Weights of a small CTC audio transcriber: log mel input, batches of 256.
Rows from block 6, named by matrix and row number. Rows with one number belong to one channel. Each number is 500 + 50 x the weight over its row's rms, rounded and kept within 0 to 999. All counts start at 0. Numbers have three digits each.
# convs1: first pointwise conv (model.blocks.6.convs.1.weight, 432x432x1), inputs 144-287
# convs3: second pointwise conv (model.blocks.6.convs.3.weight, 432x432x1, transposed), outputs 144-287
convs1.48:510548554444537486499479515525520443495589521572582428430592457505550485462506548523477564489521521445435478523530480504514413574486575534542476423386506526521545459495371415549521541551518497528442518510506550515505447573536482513501513437476472449434481477512414603387516467554447552572561542377494528528564583513461458449541492542438487410471539498447465531423554584553462473561512520526491504512507437503515476538532566555526552
convs3.48:492539499561542490560511518550486501419562508441568445404584420489485441515594481507512549463452582511496550463509493467420495550492530465521488391517530481611495600541494465516449423518512417495589582441546488459509559461438527516438476407373498439558511481488564509402521477500459549440475494599520516547525604425442486468495468437475528562579532563448542468481550440615493527456563486416482526464486509455478579572523513490525482
convs1.49:487508496491604581545561459509477513475553560452538487520511498442534376441610491563621460588540476495587510516462460503535480496584507562557504483471432562522544481468422511587348424523478547554507571472363550475479526502493514462561480486571512547436568472567576461449505545471483561525527454463503551532425573592517454502545431507500552426423501461555483490570471598574530617570476521551482544562583615532449511527451470550534421
convs3.49:535490447500618477522571584482535515562518445561571462583522527587397507547411517511430450407429548497543434529436439482487463592590443554479576540571487570574513560430515545493568574464512530550481549511572491579526551468549512495487423506499489395531553502574559502476502530499517563480578529496453540502535389442532486552478559429548558520557484583475494511527499474575466439538467467545491451518547540540479506455638438533508401
convs1.50:432569460488495588393506528474466471511515466485411498572574467567509536542473505487555472500453548510508472525543571556461365482433499494433446492529485476483446599522458526393494472468572403482507595509522514537624525518432523499474414521494583455465525450574425510555477484450557523509574438514567531527542504543452498500478509504509540453440510486500518507513532516433651475522424493488472525500445543462541529502479507440550452
convs3.50:566424583438564444497525495532469523495459503532477403543609492540581445577342438456524475541438455500452480468416475540503480523573511420507476438464483538458531598500468532488397419518558571453535457484516509473489487561625485486502549497590496520592518550478478493441536469497517544522407467526447503497447474512578422536481453375532453544464533496561446511582442461458478520359528513597528468549435614521521555498426496511537485
convs1.51:471539538583569616468409525569569435496440509443375507578529563435562462558468497487454418537538668518569515531472578518526514497570431434582415456474475518516537544442575455443503548489490480439406593566575505462507439410495559370565485503556497445435499479589400498472515539493475401563535500447441553539543570439560382533492480361444537560499526505560486552622445536540543510477555475414427496382572484481448548494493549519576503
convs3.51:532394553433436536550609498475560453438588461549518495426514476531521539501411506496529443533607537490447533415466463493515517410456505615506485509556518550517528438510494529539546554433469524536538432442617521424527467461438530595438581507508581530526475562546534475450491521516597559541463491540462518547479468577577576520511457543532539483446460595484530542478583459509515557436530495522451412507418476464485497477534444561424539
convs1.52:435542506465458419534473546505369519388498485468496532556462500494561498451476492507532538414431451469528486610524545484498482471426450664517471555495508417497512536540509603544508534499542450496514552480492570475471508410541477577500469455535502428438555419482422522440478502504406504607538454473511545592567440483474382522419476457514443454553493474538482474498602481466511395602455469460465518643505495442486481556478570515532454
convs3.52:505512453504590384576418482478518521531461478466459565576415519510469443553494550494464565481509491489532531453431471468525448502565361425491520539366497442503474516443514469417469507517523490549570534475486597415389552574507481447463466509568340551408518505563540460451548536490478485603548497478462443453490601495543496418492541405497471476530512506539529497473497572516426416531556413426475523563560395560476520481461508462463442
convs1.53:470535438518514543535426486512499531456469598521511472453539461520571464505511455600518531463483468526576477529518598450544489507450521438394561557436550537458519537516484464434429474577534501514490468450549489453565541468423570517488485394496511558452533446491449550443556522544529480554611565539495534404494392459483537573529534558475523525525434510475414508458566387480490480536501485412500551561507531534504438530532477495599529
convs3.53:461484487464521482566580506601451508572480504482463540441561603529449515479583454607485528485383551516488424548480547464606467498577512523434516511517507474485457532481575486480466468561502530486525595446488515499518496431524524520433540607509570538490510474471507477563637494568555560500461404470444533463551555483496431535566481489465625475509513499545429510490433510549432489407444475489452531542442551489498539558577577582511520
convs1.54:512499479475588584458517366524520420508408579597476500510480521514570492483490482566528447475482423491523524543474507554461495516538502537429532516479523472430476467540509379500624539601477497393449366585423495435537533554542445550596494479600513416469448481399551457489457523444561479535528505528561496544554538480493561503524486511500534455478432525411556560480506511498471524534528360633449463444498574356525565470465562455430574
convs3.54:540532551471512435513446460425473558495545471430500518412498532550444485538546470498521514455560575526538493350555483543526528536563412400507473522504531457493570516514513567497538504580492559489489504502544524519524558541464527589452407508433448514489482517474564483490462523531531490491581457473483419522446429539478576529541489481448472496582437519504510566583652465519474467536469497495587502537452486540465487578504506545581474
convs1.55:492541592480644483523467571576421476456491508535568516505443451514492546471416518464464457488405496441495492501447541553506572529544490541444498538509497470471501462543546540441465557553463481488506477511411533473505443481501528449503450495441468577499562480467427567489548470459550522527475617571581507606481556595451462569465459427594452585482534409550459585537459435503450492516610465554470460539415463451542383525483518475457517
convs3.55:567562568516434545484461459476463507460500453542569452436448400582472497476457556598525588486579517552411424492538611437506452503488525542462549508493531543500506497531497540518548549477420580464442514490546487525513591526537469438452535501508479443506436449617542455432437403564525343434555498615556455559517576498464495476399445579550526466467473554515600462488514499437454537502529512540491442405469519486449488472529448513457473
convs1.56:501501552540562483493421479526528558545539536549475463527482474454492505493528520563530466492549443551447522534464488525500471615525550579500579475460486553483575555453497476533580567411548532473528460519487561585491451506497420498510574526553562421441427467498455443503415527488515582588528495471390612501576592506503421478516568529496413610573411524504393580467488483474524396584518544592502471499472469426536479451545522475516399
convs3.56:545539504527508491537433499489463478458447561516527518463448397520489428542490455470397576564502436461525545555441432626526563441573433560426461585510558529460549490463420454497529550500546439502553498457468510486500514491372464344541500602448520496424562498488517502498560465495530444480437394475541518532514408393486508474576572472502551443479468596488524547484475455585501468419534481564480422450405518507503470556602448529426501
convs1.57:490552483518536514593452433475464414539588458458513553463437429515548556509557471484615522539459578534486521530411564502532552449509468562495474473448554426456483445560488475480530438491549481462591554485414514539477434561527440527402546536495476459489459489446544498500529466442455469466468463560468369442619570517580497596514545491573532567614573469359541519504525515505552491494470468520503468536508398455470537421554573470359521
convs3.57:449425467455485491452544418589486438616518642475376517579550563481579431431496487465554543551452504513531476539548509522443462480493563475582481524550493560523591519514520439511528489531449504467385521516485484562498583502516520431504437559447581527487594474619506435469503569579460485507546462541471473501516484435570519444547506429526563548492463465548534567483526623540445489508529488528520515540504598487501585437568517477510519
convs1.58:455561482485539591451410569429476478537560499520436495554504489474455486499489515474572470496490512462520489484554584538495508547485499525476474405514503488548548478358430496473589483514413566521539549492424518493481528480505476521473454484510500595517457456519528401601510575583405506562499485517415608521507443528460539566506492523504503578441432465448490489564498476522479485520490422550435491528367444386495548505515438578500569
convs3.58:459449394414422480519455566487540515488445478544477621581452500446480530514510481535459449563423667529446498525434493512498472436558486442559475564533370496450494407493574565532502512470656517510480514539495429488512513536448526597517523519441540435515537490547501600521479507541471445434522472509554584452446463437537554546489487502482585555583483392537458555547451526543502594520429487595506606534521505451559506522493566570486474
convs1.59:458443553558440517475472502543465530450467496461558481642466502476517522524563560556441542431476448541515448544506502489396527487472496521520482436453509497473525484590530563584480570541405474540461512508542405555413513450547576545557579458531543518459536506465541516429539509539489486447470468556594586508460516533506527510485478536474497454514567485518409481497470474550588482487440477429571567463580486492494441376428504530516458
convs3.59:502543523587558511445442535463517577527471449512531451534532527453496486481610595405585503461496509505395491515502548465478571444403598548435481570622392545532407489465461489452478455495534450493500486450531450454483475453469539506659426528481483475487558544541532454546482499568560607449496445555510519530433491512472507500465513585479534533499490578563574444501545525557451469456561387450565591492483591434542568488540411506505484
convs1.60:472501474549559522542523441503520475471431507491555502401555630471478446462586593460534473461506499584527500475472468428479478551465478510459454502453474486470473508482495497474462539530465501492506475532463509502414462545546446495447486426500524467497421464514458625512488507505465473548391627541565517432436511441559470491480462545436535561488555521465512499522494388455478491520427361477485519487553507529543478499457551632538549
convs3.60:504592481530445486556375392535469544630498470533397416465498399483479498479485391429486520449493450575493522555527535465548443470443545482470453539531489509511565573600469458496521428435489452525525476537574519514472482455488524460524390473435415490571420521536489462513540543492461469529572543428487461489568565524486433489509574505579531494414568511424500492502488479510494503487490467519575551536478435523433523478519460505493522
convs1.61:507465464496487464501476497427530485452542522485553441524383554520507480518506488433470553518538433461540464541473557598481518525557542456464460523487519398546506531533441513469445490500544507517467463531502539579513410507486462527465461539512553470478554527487540482467492548502537569525546449528489457560482513417476395466595500443555480534502526585550429480419507554528516508502493534521503564592462488588520529428510472534542527
convs3.61:519449504488464503483480463446557499400484538420449544548500565511505553495439544547573586535477469617517594482563511456540410462474475459531536579458554407460572446588523488450525458531523574607487455454502503598493456570469457437579540541461458449497471530404576386615477515589564502504485461555468544456470496507502560517470475488471613531419541588603492498474560588460559456542489529521525473577485581483486416557524510464535495
convs1.62:515513516490425542470494449480497531574518435523411422428507466508516509503491491588480486484517514441503515494529410518509684527544492535520541435496525527515616411506438465505465522499563488574499604448537452441488416412453532491502483423489524567436479437459380506500516581440496644440456530438476463534484480526401442417508492524487511410508455432524510457519513505493581500458562515531524500527422502510492529603551438540530418
convs3.62:525499499549589588420575484455559537508492449459497603433456533548487575548523530486544589438570534486531447488492537546512497462500555500464538476510459468480499499442530473511522434474488577463373489425501419532511541382563508510489582442463552568507518511428477561498463434464503615482519481466392520571490496467592552556631411521460583588530444486514511566468501423530485360542472495455594535513462450568517548456479498486383587
convs1.63:550468505443381515495506485447500569563511463484525466495462527481517461399405468565519471573461557492435466587460495521479480441502469449471511400494599482402514537488419523612521464549553439510497506426475458471555483493419500481493526517510555469474506532511504512511586586585559552507426515559518419595535553515454539505574455534554535557468472489538469443464496503414521503490530566427487558444406468544563537472442551445543497
convs3.63:538541540481492598532398527482464513554407511517529492474493518515580499479523485471429609524555474606491500594568490487490468467516547564479436488442550532490447468654456423511579470514452451515536549628466532523468591495614393460545555483482518535533456544394501484413560509482506503552451500434529509543421500469524535565493516501399481422539561444463511429527496529549493466505518530500544413395590525425451581502467517457499494
convs1.64:564518441498545545539527537510608454507526565435570443545531528451519546469534545402543489553528549477493445558564505490492462473491419629524406558490494479481507533494362439493432491577559482508435558498532441484466496554504480422553480446470488476534557521492445497410547398425432491495514546522493474572456513510577425492481416599518524596526518519501522476578543530499564476568474459461506474501516479390498525422480489451432446
convs3.64:542575425485487561521461548484522492487512467525431488483526534515473476509459370536524522495491416575565541470497487447492558508444452461443484571497454509559588586500493537462567603445404426565393471520564479559528449511482569618481510439542462492609361525505518534506486492477488569552416526612460529541458479497460448570573522414614434478387489563479546528556508465476518501460516493518534382512498483424467461415388489534513408
convs1.65:593559485520512429484458584471457429474496477482453395449478393581428538492551478509472533529496496440492583619500471489496505435498550521496497461486609490474561533532592516533505461457490598543454437475519596485489505491486589442414466512581472587444505469474469474527511447578473486520475523553608459524538513517540400513473460525495382493553408495592432535500522423466439508540447445506422476580471542476610524451441545477519459
convs3.65:558509535447487496492537529484492420461532494437522636470474519459534435495426597442601528517467558441452451434570527609479426482511439403526513435462546527451504455389580568519526418435477502526406514426488427480464523464449558383445451439476469573438485546434471469427530501557455446524538467460560506462409455515522539401537501446459416449466492537556492492492461484507610419450505442513413456521487486566668493463377491488485480
convs1.66:533549547418553534481491490489498528500487466432443556385414502462454493513510503570569420540552484617544482499573529556436448584538523486566486448447471606531470594395436567538514552508539428519465445501490476497538478516428453593463557488492419485516490534511526534558568465491375407522545510569481612495414547488561443419491538448484486516499477463588538539546475493525556556469483576431442513559555415504493485505502497520511486
convs3.66:402473583573462577509598621614528474462516552520498513529567481604567484545528565486557449420529403493573475451538480412518478467402467596447532501619550461522426500496433503517524576488487529543537495503517549494510524406581419505527568493510477445557567438473421556514543437424501520512507560456484340543407481534467462547584537456416556417557482494450520502479508547552500490512492509461517505525413535551516510506532544463413528
convs1.67:513508501501470414526466480550495457570407574519524490515501444532458397563460497547546510555508518588530491503418489489571461409491483550479562416458454484374540538574534493393617490562443476511539572559413547469516448494546562498541454465487586506467435520552522516459479481441471484510442507547563534490583514498599518511563519504450525515426518559467518541491493542473526536589498602582524391546506435487551525452469524522516510
convs3.67:446534536523501537491532524557572508418460436514568575542523452495503593472464574489487565457442529508409464474473479454429447621472438536635496500494499451527437504462502444515429528563486476599572504501569514512547585567518453605485463483513490504580555510498401472522481487515486467529532509534505479542539420427491538486401537548514463510458449492538499487391464430563520567574494501583483572486519512531453498485507614442443513
convs1.68:490424423374491509520438508416510533464503535478393551469520524573476601581561394536532438522390475542513491612472561495369412447454412570492600534467489511443552513498536418543450473510393540517473530605458450570534430531478429458477480475551439471437487485524541480503561524616475498435541431502531445482583579501471472442483577545401551477515508545451441477489482406542439546476329417509469410466459518455581500454487530495447476
convs3.68:459522539441498466573505545414481444582510574455476412475560421553538582439437496560465441498558541423487504592440593424428523438534555407572411523490499483468463453526489457539484512516501486500474541530465469493566484476497384456463373469499527467448529442485515503546552607437513507506471444513424457586639531552513478451467465513560412529516474604527596551510504468469454607468479540519435471476522536467444511440504468527591501
convs1.69:538566511467466527496477528582534497520529494541544480440518460477473576530545510431493568513506422586551523445560411608546572436451471469370453590479431530484474576622509457504521519430496469566430550419494504481545499472544582431492541478480482590470547530472446480545532548480519538458457477481616439530451541479543550429498502554484532548555573457481438459406494495405577452522518449477570560462544514477479533511483513543475445
convs3.69:521578442518511486514389511418512544528546514555512585521553565505546473449616591474524468592567487478425533510454541507445586468441486483466537540620432557446486558452392554555348449513411558504484474489500563485578530433521577549494530523515495452522506560507473597403498553509587522494484550502535489501497566557486535489523451587488437515547530477570478540555553539548522526553379515510505514457524465447474416490573548548503533
convs1.70:600454465536497533550572603473463434459625500462540478458527506471498528440520539646496530526593531478525400472594527485554580474460550464521510521454468506473469464565448446563498518462519465509564418512524515515546527532482546421504577461582499523516519455516442520459502462447489540522529506483493425545504552484520536518501491521458568444550503539540464404547414528417562463506534444497529545462466558519472483480457510516550461
convs3.70:548596530557442530528448573429513483487515486529518556603459512494516502444456510550474456503442453470534546490571547524434479588551557570502442554452513480533460542458609436516527431514526510565474460535513551510467503545494481492526456491554491602532506550470478531599464486552529618442427549444509508539577455583456595521523558510527437495539579540566512512506532561476456473455506596440624600588503571453534464433494544482572582
convs1.71:498444458574474516421541518450536491536411528540522497483527498513561434527438477541439502458469435515459506539542555516481575410425578447504575504461540439590548388444499522613505572487549568567462482537553487488530505460532459505504509635504580526493466457519575470436443364527524483493515574493610476464506453511530504524491505536537463584513412470562460525497528484520517469431477477463441465506471572528474492478535469488505555
convs3.71:493576537437559496526510581515471444510564530492479484577462543473467535472509473608503518440451495496469469439469496478498442492488538482536442488554384527524496534484508504487452534461472434533491478529467451493446501435540489521526485549481466545536500448635557505460516604497479481532449535484518465388499555542522468601511443522521555478477577492566494492544478517516530560470586609527488469468477472486444479378496389632464590
convs1.72:517509583483372536473470532496403506570559588524480474602460468490566667541557513516550435548490478592471444556432476423418572546529443464442480483468564481499492537479526539523548465468510525508559497415591516587441493444511458514502497453484545521582486502480479425554523530503433445464507516529590497580509419533488455613557542502499576486533409476452432466542487535462529486441457506483636579413496494402482491455497418449502449
convs3.72:513584454409470502517512539464528504492497536497595474470527468521478488526478433443459544408444551432496538526575395517412556444471546478504588364589410521494456413557554502509422581514473514533505539450490480520472527547527524499514491510494471465463558458375381609483542551536574451419468456411532485538529430499450517588544436426504428418480419509594568470496583457479494514580492526481625475434462547515503490410483483488442518
convs1.73:459421475576517427509427526432482427463504507395505478467549583503536594553511409522541448495534538539471413414501426454476511550519545465485461598529521493489494599494508431491570534556540448479438445482471487488443538484437426492564554431515542467460503509486494559549378381502460414478499452534385522522451501513505593551547540581510541418445597508560432504458479493452453536418452452479483435447479510499514483454556530504434493
convs3.73:518478417510444453334502560508411547504560478547563553493527464454445479545475472442542468550450462512481557620426432494507482438449437414544595426476497580584539483420342571405523414452475521467387508474462417525532463527582464486618379568496463526530461463468474565498545463525534446466600491444583551468447468493503462447494533526452505475435528483498478572419507538436476496503454535450498493556442510486508558398447459439475469
convs1.74:563506576478497520482477556477460468556484484485502541533527383469490575552514479453479472545494524623462475476456485547563471390455494483540447505554556514498457450560498587566503485475527458534540540526487402516387515489498478470476544598481462507530458456553496573469493450456506492564615509532547441435473484474545604541415377485508544469506575451407495452485469434547439511462431504593514559484390456472539428491531556535510542
convs3.74:521445568503486502470497550530531535483497358499532543459537542468503448460480462482558505464339481472466464601457489574545515482449481467537495531476486493412553520537524539497497500522638621568453447496456527512464541497466466491457558621513538562465509498587399549449415607510489435537542501505515571457530466370481512446468480477526486472441496460390519432473534510460487430503470553509530449591486509486574573505492547477515429
convs1.75:503540536520404428600503524476470431537486471496513413475537515505496417461465462442485526575475479459595488488501467612446410550543400417487465571519481497490510578530525438385402487553542547537602506497531502456653552531590544570536478416477552530478499608514516534352549441427462464536526557516594510461508573521533520422405430517526500512510508540542529459528510577513463429469536454498509429432553515457491504513416479524520462
convs3.75:463474461571580473503520541467488483509481460517544436525596520489518457490512486438503585464467445535570491507518562617475448401557491493490502470468545533453503433518476504465501608408533547542514403413476462560396425490466492443517596580530461484483454582519503486532543641531452525462454550477530557615486613494485461597551476515401464543518539426426495496541451494513538520590547567431500494436440492464474561530531570472435483
convs1.76:519400535482546523470497428496447448506548520419495577587475558405460517515473409435429491471490530480494589528576510534490521556579438484480509420505553471402388543501463438590427480536648502512552451536495456408338584532453504570499570507522526470473466458501466605539477394524478502549527432563510484489488480542465492484438445563401575535540440532564450482502484519554549530479472405517524483481458497510455447495484557517444451
convs3.76:531519470459432462482531468567547495485489536586513529431422504439495464576528412455551478416524581452523441414426471532522502502430458566578504579469438543557426403537514587483513451507493484613504494461490544502511550490514495447533563464487523405535527486516506477534498563530567609507444486549370425520463548492561537549437462429499461515494508513560490521533499559461572497474502570396460512499475470570496541548514534518498598
convs1.77:436533569391590511525497514504443514441475532594454482469457454545421456519512469520522492470505477514494556497493539489479458550483424466601472393451466471508536406472434513509478543576400505516501513583521462395453476564467486553469553506548527536424524378580542460544481521520512524525492597485589515505538451447499444515607526422488481431579597459573572435487576523546575498494522521479559360440491512474507551558468508487516475
convs3.77:514562474504572475497465456544524514392461415529459559513449529483494483428517496336592525506455459526481485457500456443505490538470487527585450526498536417494552407414532555384520487504594594540496544494562475613463577550462500426503601501418451515464454406519474530500463482413412534533495428462463531555526402468571432489491493560566539484545387427469536558524573510535498485567512524459419418485498522532512500427430503509464510
convs1.78:637475533535522501461474517491430449535456566592455501588463526508442428545563537560484533483470506482486432484484459517580474520512482596467486539480467523441529487406537525435389475460525420467528590493502463358452483478435531505489543441558556473561579494494544459578518445515529522470518577551443530359565471548525472501488486522511490449416520565458489461443500605578537544514570549402466424466417457455460499481514548551541526
convs3.78:521502544576469519610467553519514485502532602543444551495469470525464405559493477534473487466494457450409465530504556556560424499463447549513576464508458521542551437502444458537477456547531559490550389545505557473479497550456474484449482488516408545513541570506489481497473542481550478503490469395420567518491520505438544526503444483485493436517610510467368517583534553467557535579555499443548491617533546458389480435510593550478568
convs1.79:530492475554537581445451361509433559494403472512604479525496484510475537468541449554509517476518464437547498504559536459538498478452439477421514559484492405456460568595586536405526371401419559503532403487515447543452512529503452465504535457596467536495466531519450498476541485468502526558473592467532450387372512441579496450492524518432575432509491455530469406448462483486389524502497508460485579498482459499540493456555457464489522
convs3.79:552516471532520466564411578509537460450539563461539506530603495557583558497467514530565557586553471588578489469463483484505510540499615601532458604482464501430574526472571519522479551543504624583557455421505521470464520467540580510491618487497574483415547488557440423443503541515489577503533497441526527497527535438529474485468523526526498477507424425502546553511588538472505459483470407485431567411546396442538527419479558437520568
convs1.80:486470484502501447476529542551554433454546555451428549523534466474526521429542562480380474449505410383549505553429489551454545504530477543490463610556465414516491553403477533506434493469486508419537526560451585468503457452462520536514545455516381504490489540478457484501441486444596505550455507448565530454489462546565488546561549418508414521576543529492523499487474539504586514493541435494489592570517558452533480525521434494451528
convs3.80:430523510532475516478585560486552500531491486546510537476438436519431532538562455539536509439605537495534532445459475439458547490502477471511438469450562483462475490545538495554499574542512455466570463576571461535430556473518505483577493489498421482587481518522487515543473555556448494507537473584487513494524518360506525467477463529490581476420547512498455538474398454517575558510524517526436533528455581462430511485532547426467421
convs1.81:382525502554488539524489502510455499475419465504493476494526550504502442385523513500454435440599504541450410529464487483503534466449596530409485441445545582461510501540460542537520488578569471497506413504522479471450543550551530486520505526438527605515493528439439453601507421497528510611426498392572499484486503425518462528473462467491485435578442509561399554425481455464587544532567535480463580500569490570551417536496481462461508
convs3.81:556522515497434518421588477512477481488457439338464505538551456423456404425534456366508420531473467475429509445465490583570432518554542469473585583431452606532548476549526488554410405572482448503413559528382607548475574545550566456527515525457584489524478425497568515397516467518510522518541524546479615472511547459487543477478473548460466464493498617433416492545551570544599499546520477486522545501495496493561459475584453494475560
convs1.82:573524493584596535525365536506530547545584581508444540538404518527535458454477425523518483450513454436533509501552588541439457532471579506501588436512486576461578456618535416527456460508472541393640343575516365542509442517446467522437497401523494559444539482577495432521455528405392563580416453487458483550482593559494506514475606506549481538570474482510424525572463438549554531489448496478471434412479576512550517590539407495474438
convs3.82:602572425527376566445507535447505422514566555475516555500626435504505521554534532597494450578495558446529538485501498539486468480491493478565427567451490499567530420464473499571634480501476466507508524554510447520490547450523539518479528498484417495550495410439518538450558541493482468435458547443470500416558501504539569533460520487519570463442512454435414553423532416480444587472498470559535465456481421546620540579520507545531489
convs1.83:515411521511494511588487492403493465526559512385456515513437579531497508572618518466480493468516500498427541458512572521480485466559403500430592451546416493447522528603562468509579481510436468552479466518551395464540444462527478472457490447507489522416584493430565562466541481512527492541485476441584498542497555475485445536480456498472507557539547475529461503381484397608466494547528510523441431486557471503583552460618498569504574
convs3.83:543545572515591491501460559433522500517432526569465449483427527566448510514454510509516511464615530550536511477607511449463506531416445511479463544496442479509499451504438496490483515470423495529489524519564448505635559532561535409496480487505509547510469467510559529476555457557520617495544540548469453554424422537504510410464531430527428569461415492459480525537455507497517484603579423607527490516507500447515502550491500473550398
convs1.84:515454451456521518567473498546475441456416481475416544477497475447455452551424476607465515449401539530519507520604473504554460534501536546455439427458504393485470542526516460577534499588572450443520526475474514493514419525510439560558479514555449498565551390536517489500521479490458459453478469569530641528396462564518444523583497614473518434436458536473524499502465484524493536518498509466525550445521555503468516551506539442517431
convs3.84:505428479583599564476493399508538478536500558494506497462497507578440523525506445491535586514527574503546496485466453571484508489530534563440459513534526456514546340442556558516567525397522438526532510479515488447456450432508464523515478520622508438488455450461440472457537489450549470497440481490522498479473474477515490535473472499565421520447460484443504482595433517469440475480556446536559491499474419450477543517473514557574498
convs1.85:526423462463480524449460590490530407474498419535547454576466490527493552521573465482435543592445389498511486464521496467501524428543459464552446693466525461486500449607446422481494523545457482517515492498600513448458525448437469524537543469453407544492499530488516524491497566519576503469521473440472572483473485552476516480402515517488466536460486420481506514567495453528492449480436454478472443492620501567510568469532483480548493
convs3.85:502461484568413560560512412463483411545479521452586515626510530452528513450529523497504464641457497555454411549493486445508536525543520536522458458461523446512502553542503487494510481559475472479443553563501524558498468447488528494450494522446533485471596549562479577483535457570429593508500587464550463499479559427443508515522533495560510486409513481568485440530490498436518491531584581547496507456433513388499533522543449463520519
convs1.86:418468442468497584497552520552473551453515552533521519517455625499503519548514508551503541493500518489541531468508434551593492485440550461383532593471473555447481388565528518477516547487416581431548480551482505507500549487333571486552493592541520504532542459482434547473443480570426555419545459493525445424461531581519484512471589551533479473418581497589486510510551497459451463506523501570504423522429525509575452555474478435446405
convs3.86:526468466432496574417474565479538509563527565524487510493455499535503491412501469396527484484510437509436519530507505474486505564534490555541571476475522507438483567474416550576524483467486524474447517477574442443529566478466588531510480528497498568591530518573502484455531486483458538543565568491435438455496521553471501480477533494497519498582468525495490470376533502518472457407558521466462441502506436472526443434508518531551521
convs1.87:501546547533527470498527541482512434555448646537545506508525491481501491552520551510585487535491493531449458662502576513514489437523551534448522549463505436440550562479429452478617508525520460490557457501497440585518483479395589554510443365494489427480539605595566506537446524518474445506431411484510508435595481482554492494484483524450473546531556612522425499564444428560508434565428522452534511449483479420463519502516432533473491
convs3.87:489614602450448460502481554590545509570552442535419423499511392518491386573470476398526448498499476437493510486492533495532533469458512579532498431545477491537590553474482445427447475494499469425536459472516576505513581506526538448430477506529442529451450599474416525569526496524418498519472496457620495451610436487429554440524476595538470572486466555520548565509526587496472450457439600492346527524571505434453429405505460437491490
convs1.88:543465538460458661504446487457534555507584535426496439401526521433513544496542495425532568532567515440568498460511512503359516579534570461517502444553504571475516444479548481519549452485503439510532535512581504525441508526559541534426564475525415469464524430502532412535541544532494439596323549568530505569532514532458605530500434447555503503492632566435467503454479534473501393510429500584455560468437534565576503514482492577535461
convs3.88:539434518464479526468549506492415517495545551453501468572507524467529525536546492480535556446431502503441528461495407422511490511496515523540601494505512450554500559496504489521418541525573454505551514448504508588525564497448548551406476564463532515525488456524469457534526519516500413466509484456574469531461569517458517511518470426473498515460485480478528600527513503560595485616443487496393505560486439369469468507494420483488507
convs1.89:518550529619474549432474455529519499579501466527505495476455423478425529530543470467539474466625509392463488497457512525494525479528487437486531476494484471484516516520545493438478577458512384494533495511532386468529502436563538550539476411474626443428511538491524535423516501546505466462383493398485477497469536490448516497597553418470429479496449417507447491472496446551525470549532450465456490499500520572581413512575494525492520
convs3.89:541430547523512505468541549521542519497526436543524544455529478525479488447476460477459542523471547482505518484537557408361484477501563563509496466469526489506598497523548576523483434500574592496456620540453470423456422453582461523549449545534520518549467568479407490515517505495477483491570499550454564528345542605479511401476432468583482500426551471512520535497486484456456468519501569480563567510524429451508493520565488482408533
convs1.90:384510452526373437627487478442530540516556469564432476549471429487467465468531395509549583519541469466537574542486559515515516526509481462460581442466467482452469476390525489550390459557519498485482571485516582487547529449537502391547600499561533519478493489455580462488442504566456462527472566497517497530629536569472479488416444459502536479578456424542368582470532501509590455449537496487527470483424469512540510477537447474414500
convs3.90:489549429583426456527569458473553541556455521500467525488619589450497528528485478422525540510532546364450501506528438495432537453494414490575544509542450453461487536507535520514544565440470508551592576586521467481499494562579479483451455464532480467558443481579531493596526465538541467448532517426493517562576457518433443402467461478543438456507546557635589606482538437571475458566517532575550502492542437516517504585525451560433537
convs1.91:495497522406560532506510484487500416507467486501457514492564486451530494505547509546578407513470584502515549553477461463497573605473534460443530487554572527490477518488465492438491487452524444546565558435512410528465505434470463477501586412523525544475490524345453439459532497493487536386493563584512453542524483522477434484584414528536570470508569518536514432600535515495478497519550524645434490509552532458476561546483474492509495
convs3.91:586508452520510545484518556448540512542512419491513515470447447521452484509529520510584501506470473444448510538515455537455502445476536610548542496524521566595456462544546481557512519596510526447535446454479531470598479625432480547636507607407487478533535395432473474509419469448556556486472518478489437498482551480418451405413429501456577476481453405454500591439507508528488465569507504515497514530527574502478575467588458544511522
convs1.92:527476487606492525592492490483462476556632511491428464500488467558399492487481510472471426403431467486449592547480505542486587535498561598388553521556474435407571463462556559464602486520491526469499534499507491440480489444439608567553555529471480516442494495409501501453537557447471465529405522499640584471463429617449470548498521502468523481489526510528526473417565487431425540492541633443466504475567477566537576453542479513511521
convs3.92:508444417447477519418402493568487496473528481461467454438578542568499466528529412551469456503481516438518444543480543528478459470525636414482474434468443517519521579494498495484508547454497531413546524496471497530505428459496445602535523412472560542580422497478532477392488472464495538516490532535482539589518493547477577453548524559439548577525404471553449528518489468508537491458509524445480482523479444541507448458474636635408497
convs1.93:527594504537563479508541429503487474583449445457493457502567479511549513558408446456595425458590473574386472469509553432442499461510602502442472442525536522427562478474491485466491467498509422479518591463503447414498510548516475368436562466486511482484453511476500481464493512538514469445588497532499574479500539438570490524611589573431467544391467478489517469480458556546511530506580511491595530487531437497496446454526456545481398
convs3.93:490452472479519525508505466529484523462549542442551425483487542465451503441564468521436524538593532420548515586527504521622491459533545474428481591568551480487520469486481521476523441454411423420474528552474546406514464605585520552599566479546554535536492440430508421457600439513466476490552625505504587427524510524514493511585586456464576516502405480519489381509536533477520487474591443482499539518542568466542463593521441496524486
convs1.94:499481573479399448498505502480502499481448631534411461517480439564568530527532520507539460423504531573472465524470361459439590519410509451533440398507456528545575527568446548498550529518495495460457455423590417496563469445458497546530492500514547429547495499496436533469538425446510430550572496516490497487460431393497533558443448591451487544521524511477581390474416449508514511581477485523387484371486550508545425508391435535517529
convs3.94:485509525579492475502454382492400475441552472492532501518447498556545551469472458440474543481561460571518524498400431453497491529579461444552519552446476524481621530576521429435463531377467577494510594500513502504552529476458534530488564536498556465643420532401438457468427464575448492559436540572537516544547452402514425456613477495454446482516492543505452479443431519512482407559532518458432471433472456465507472471505457579336561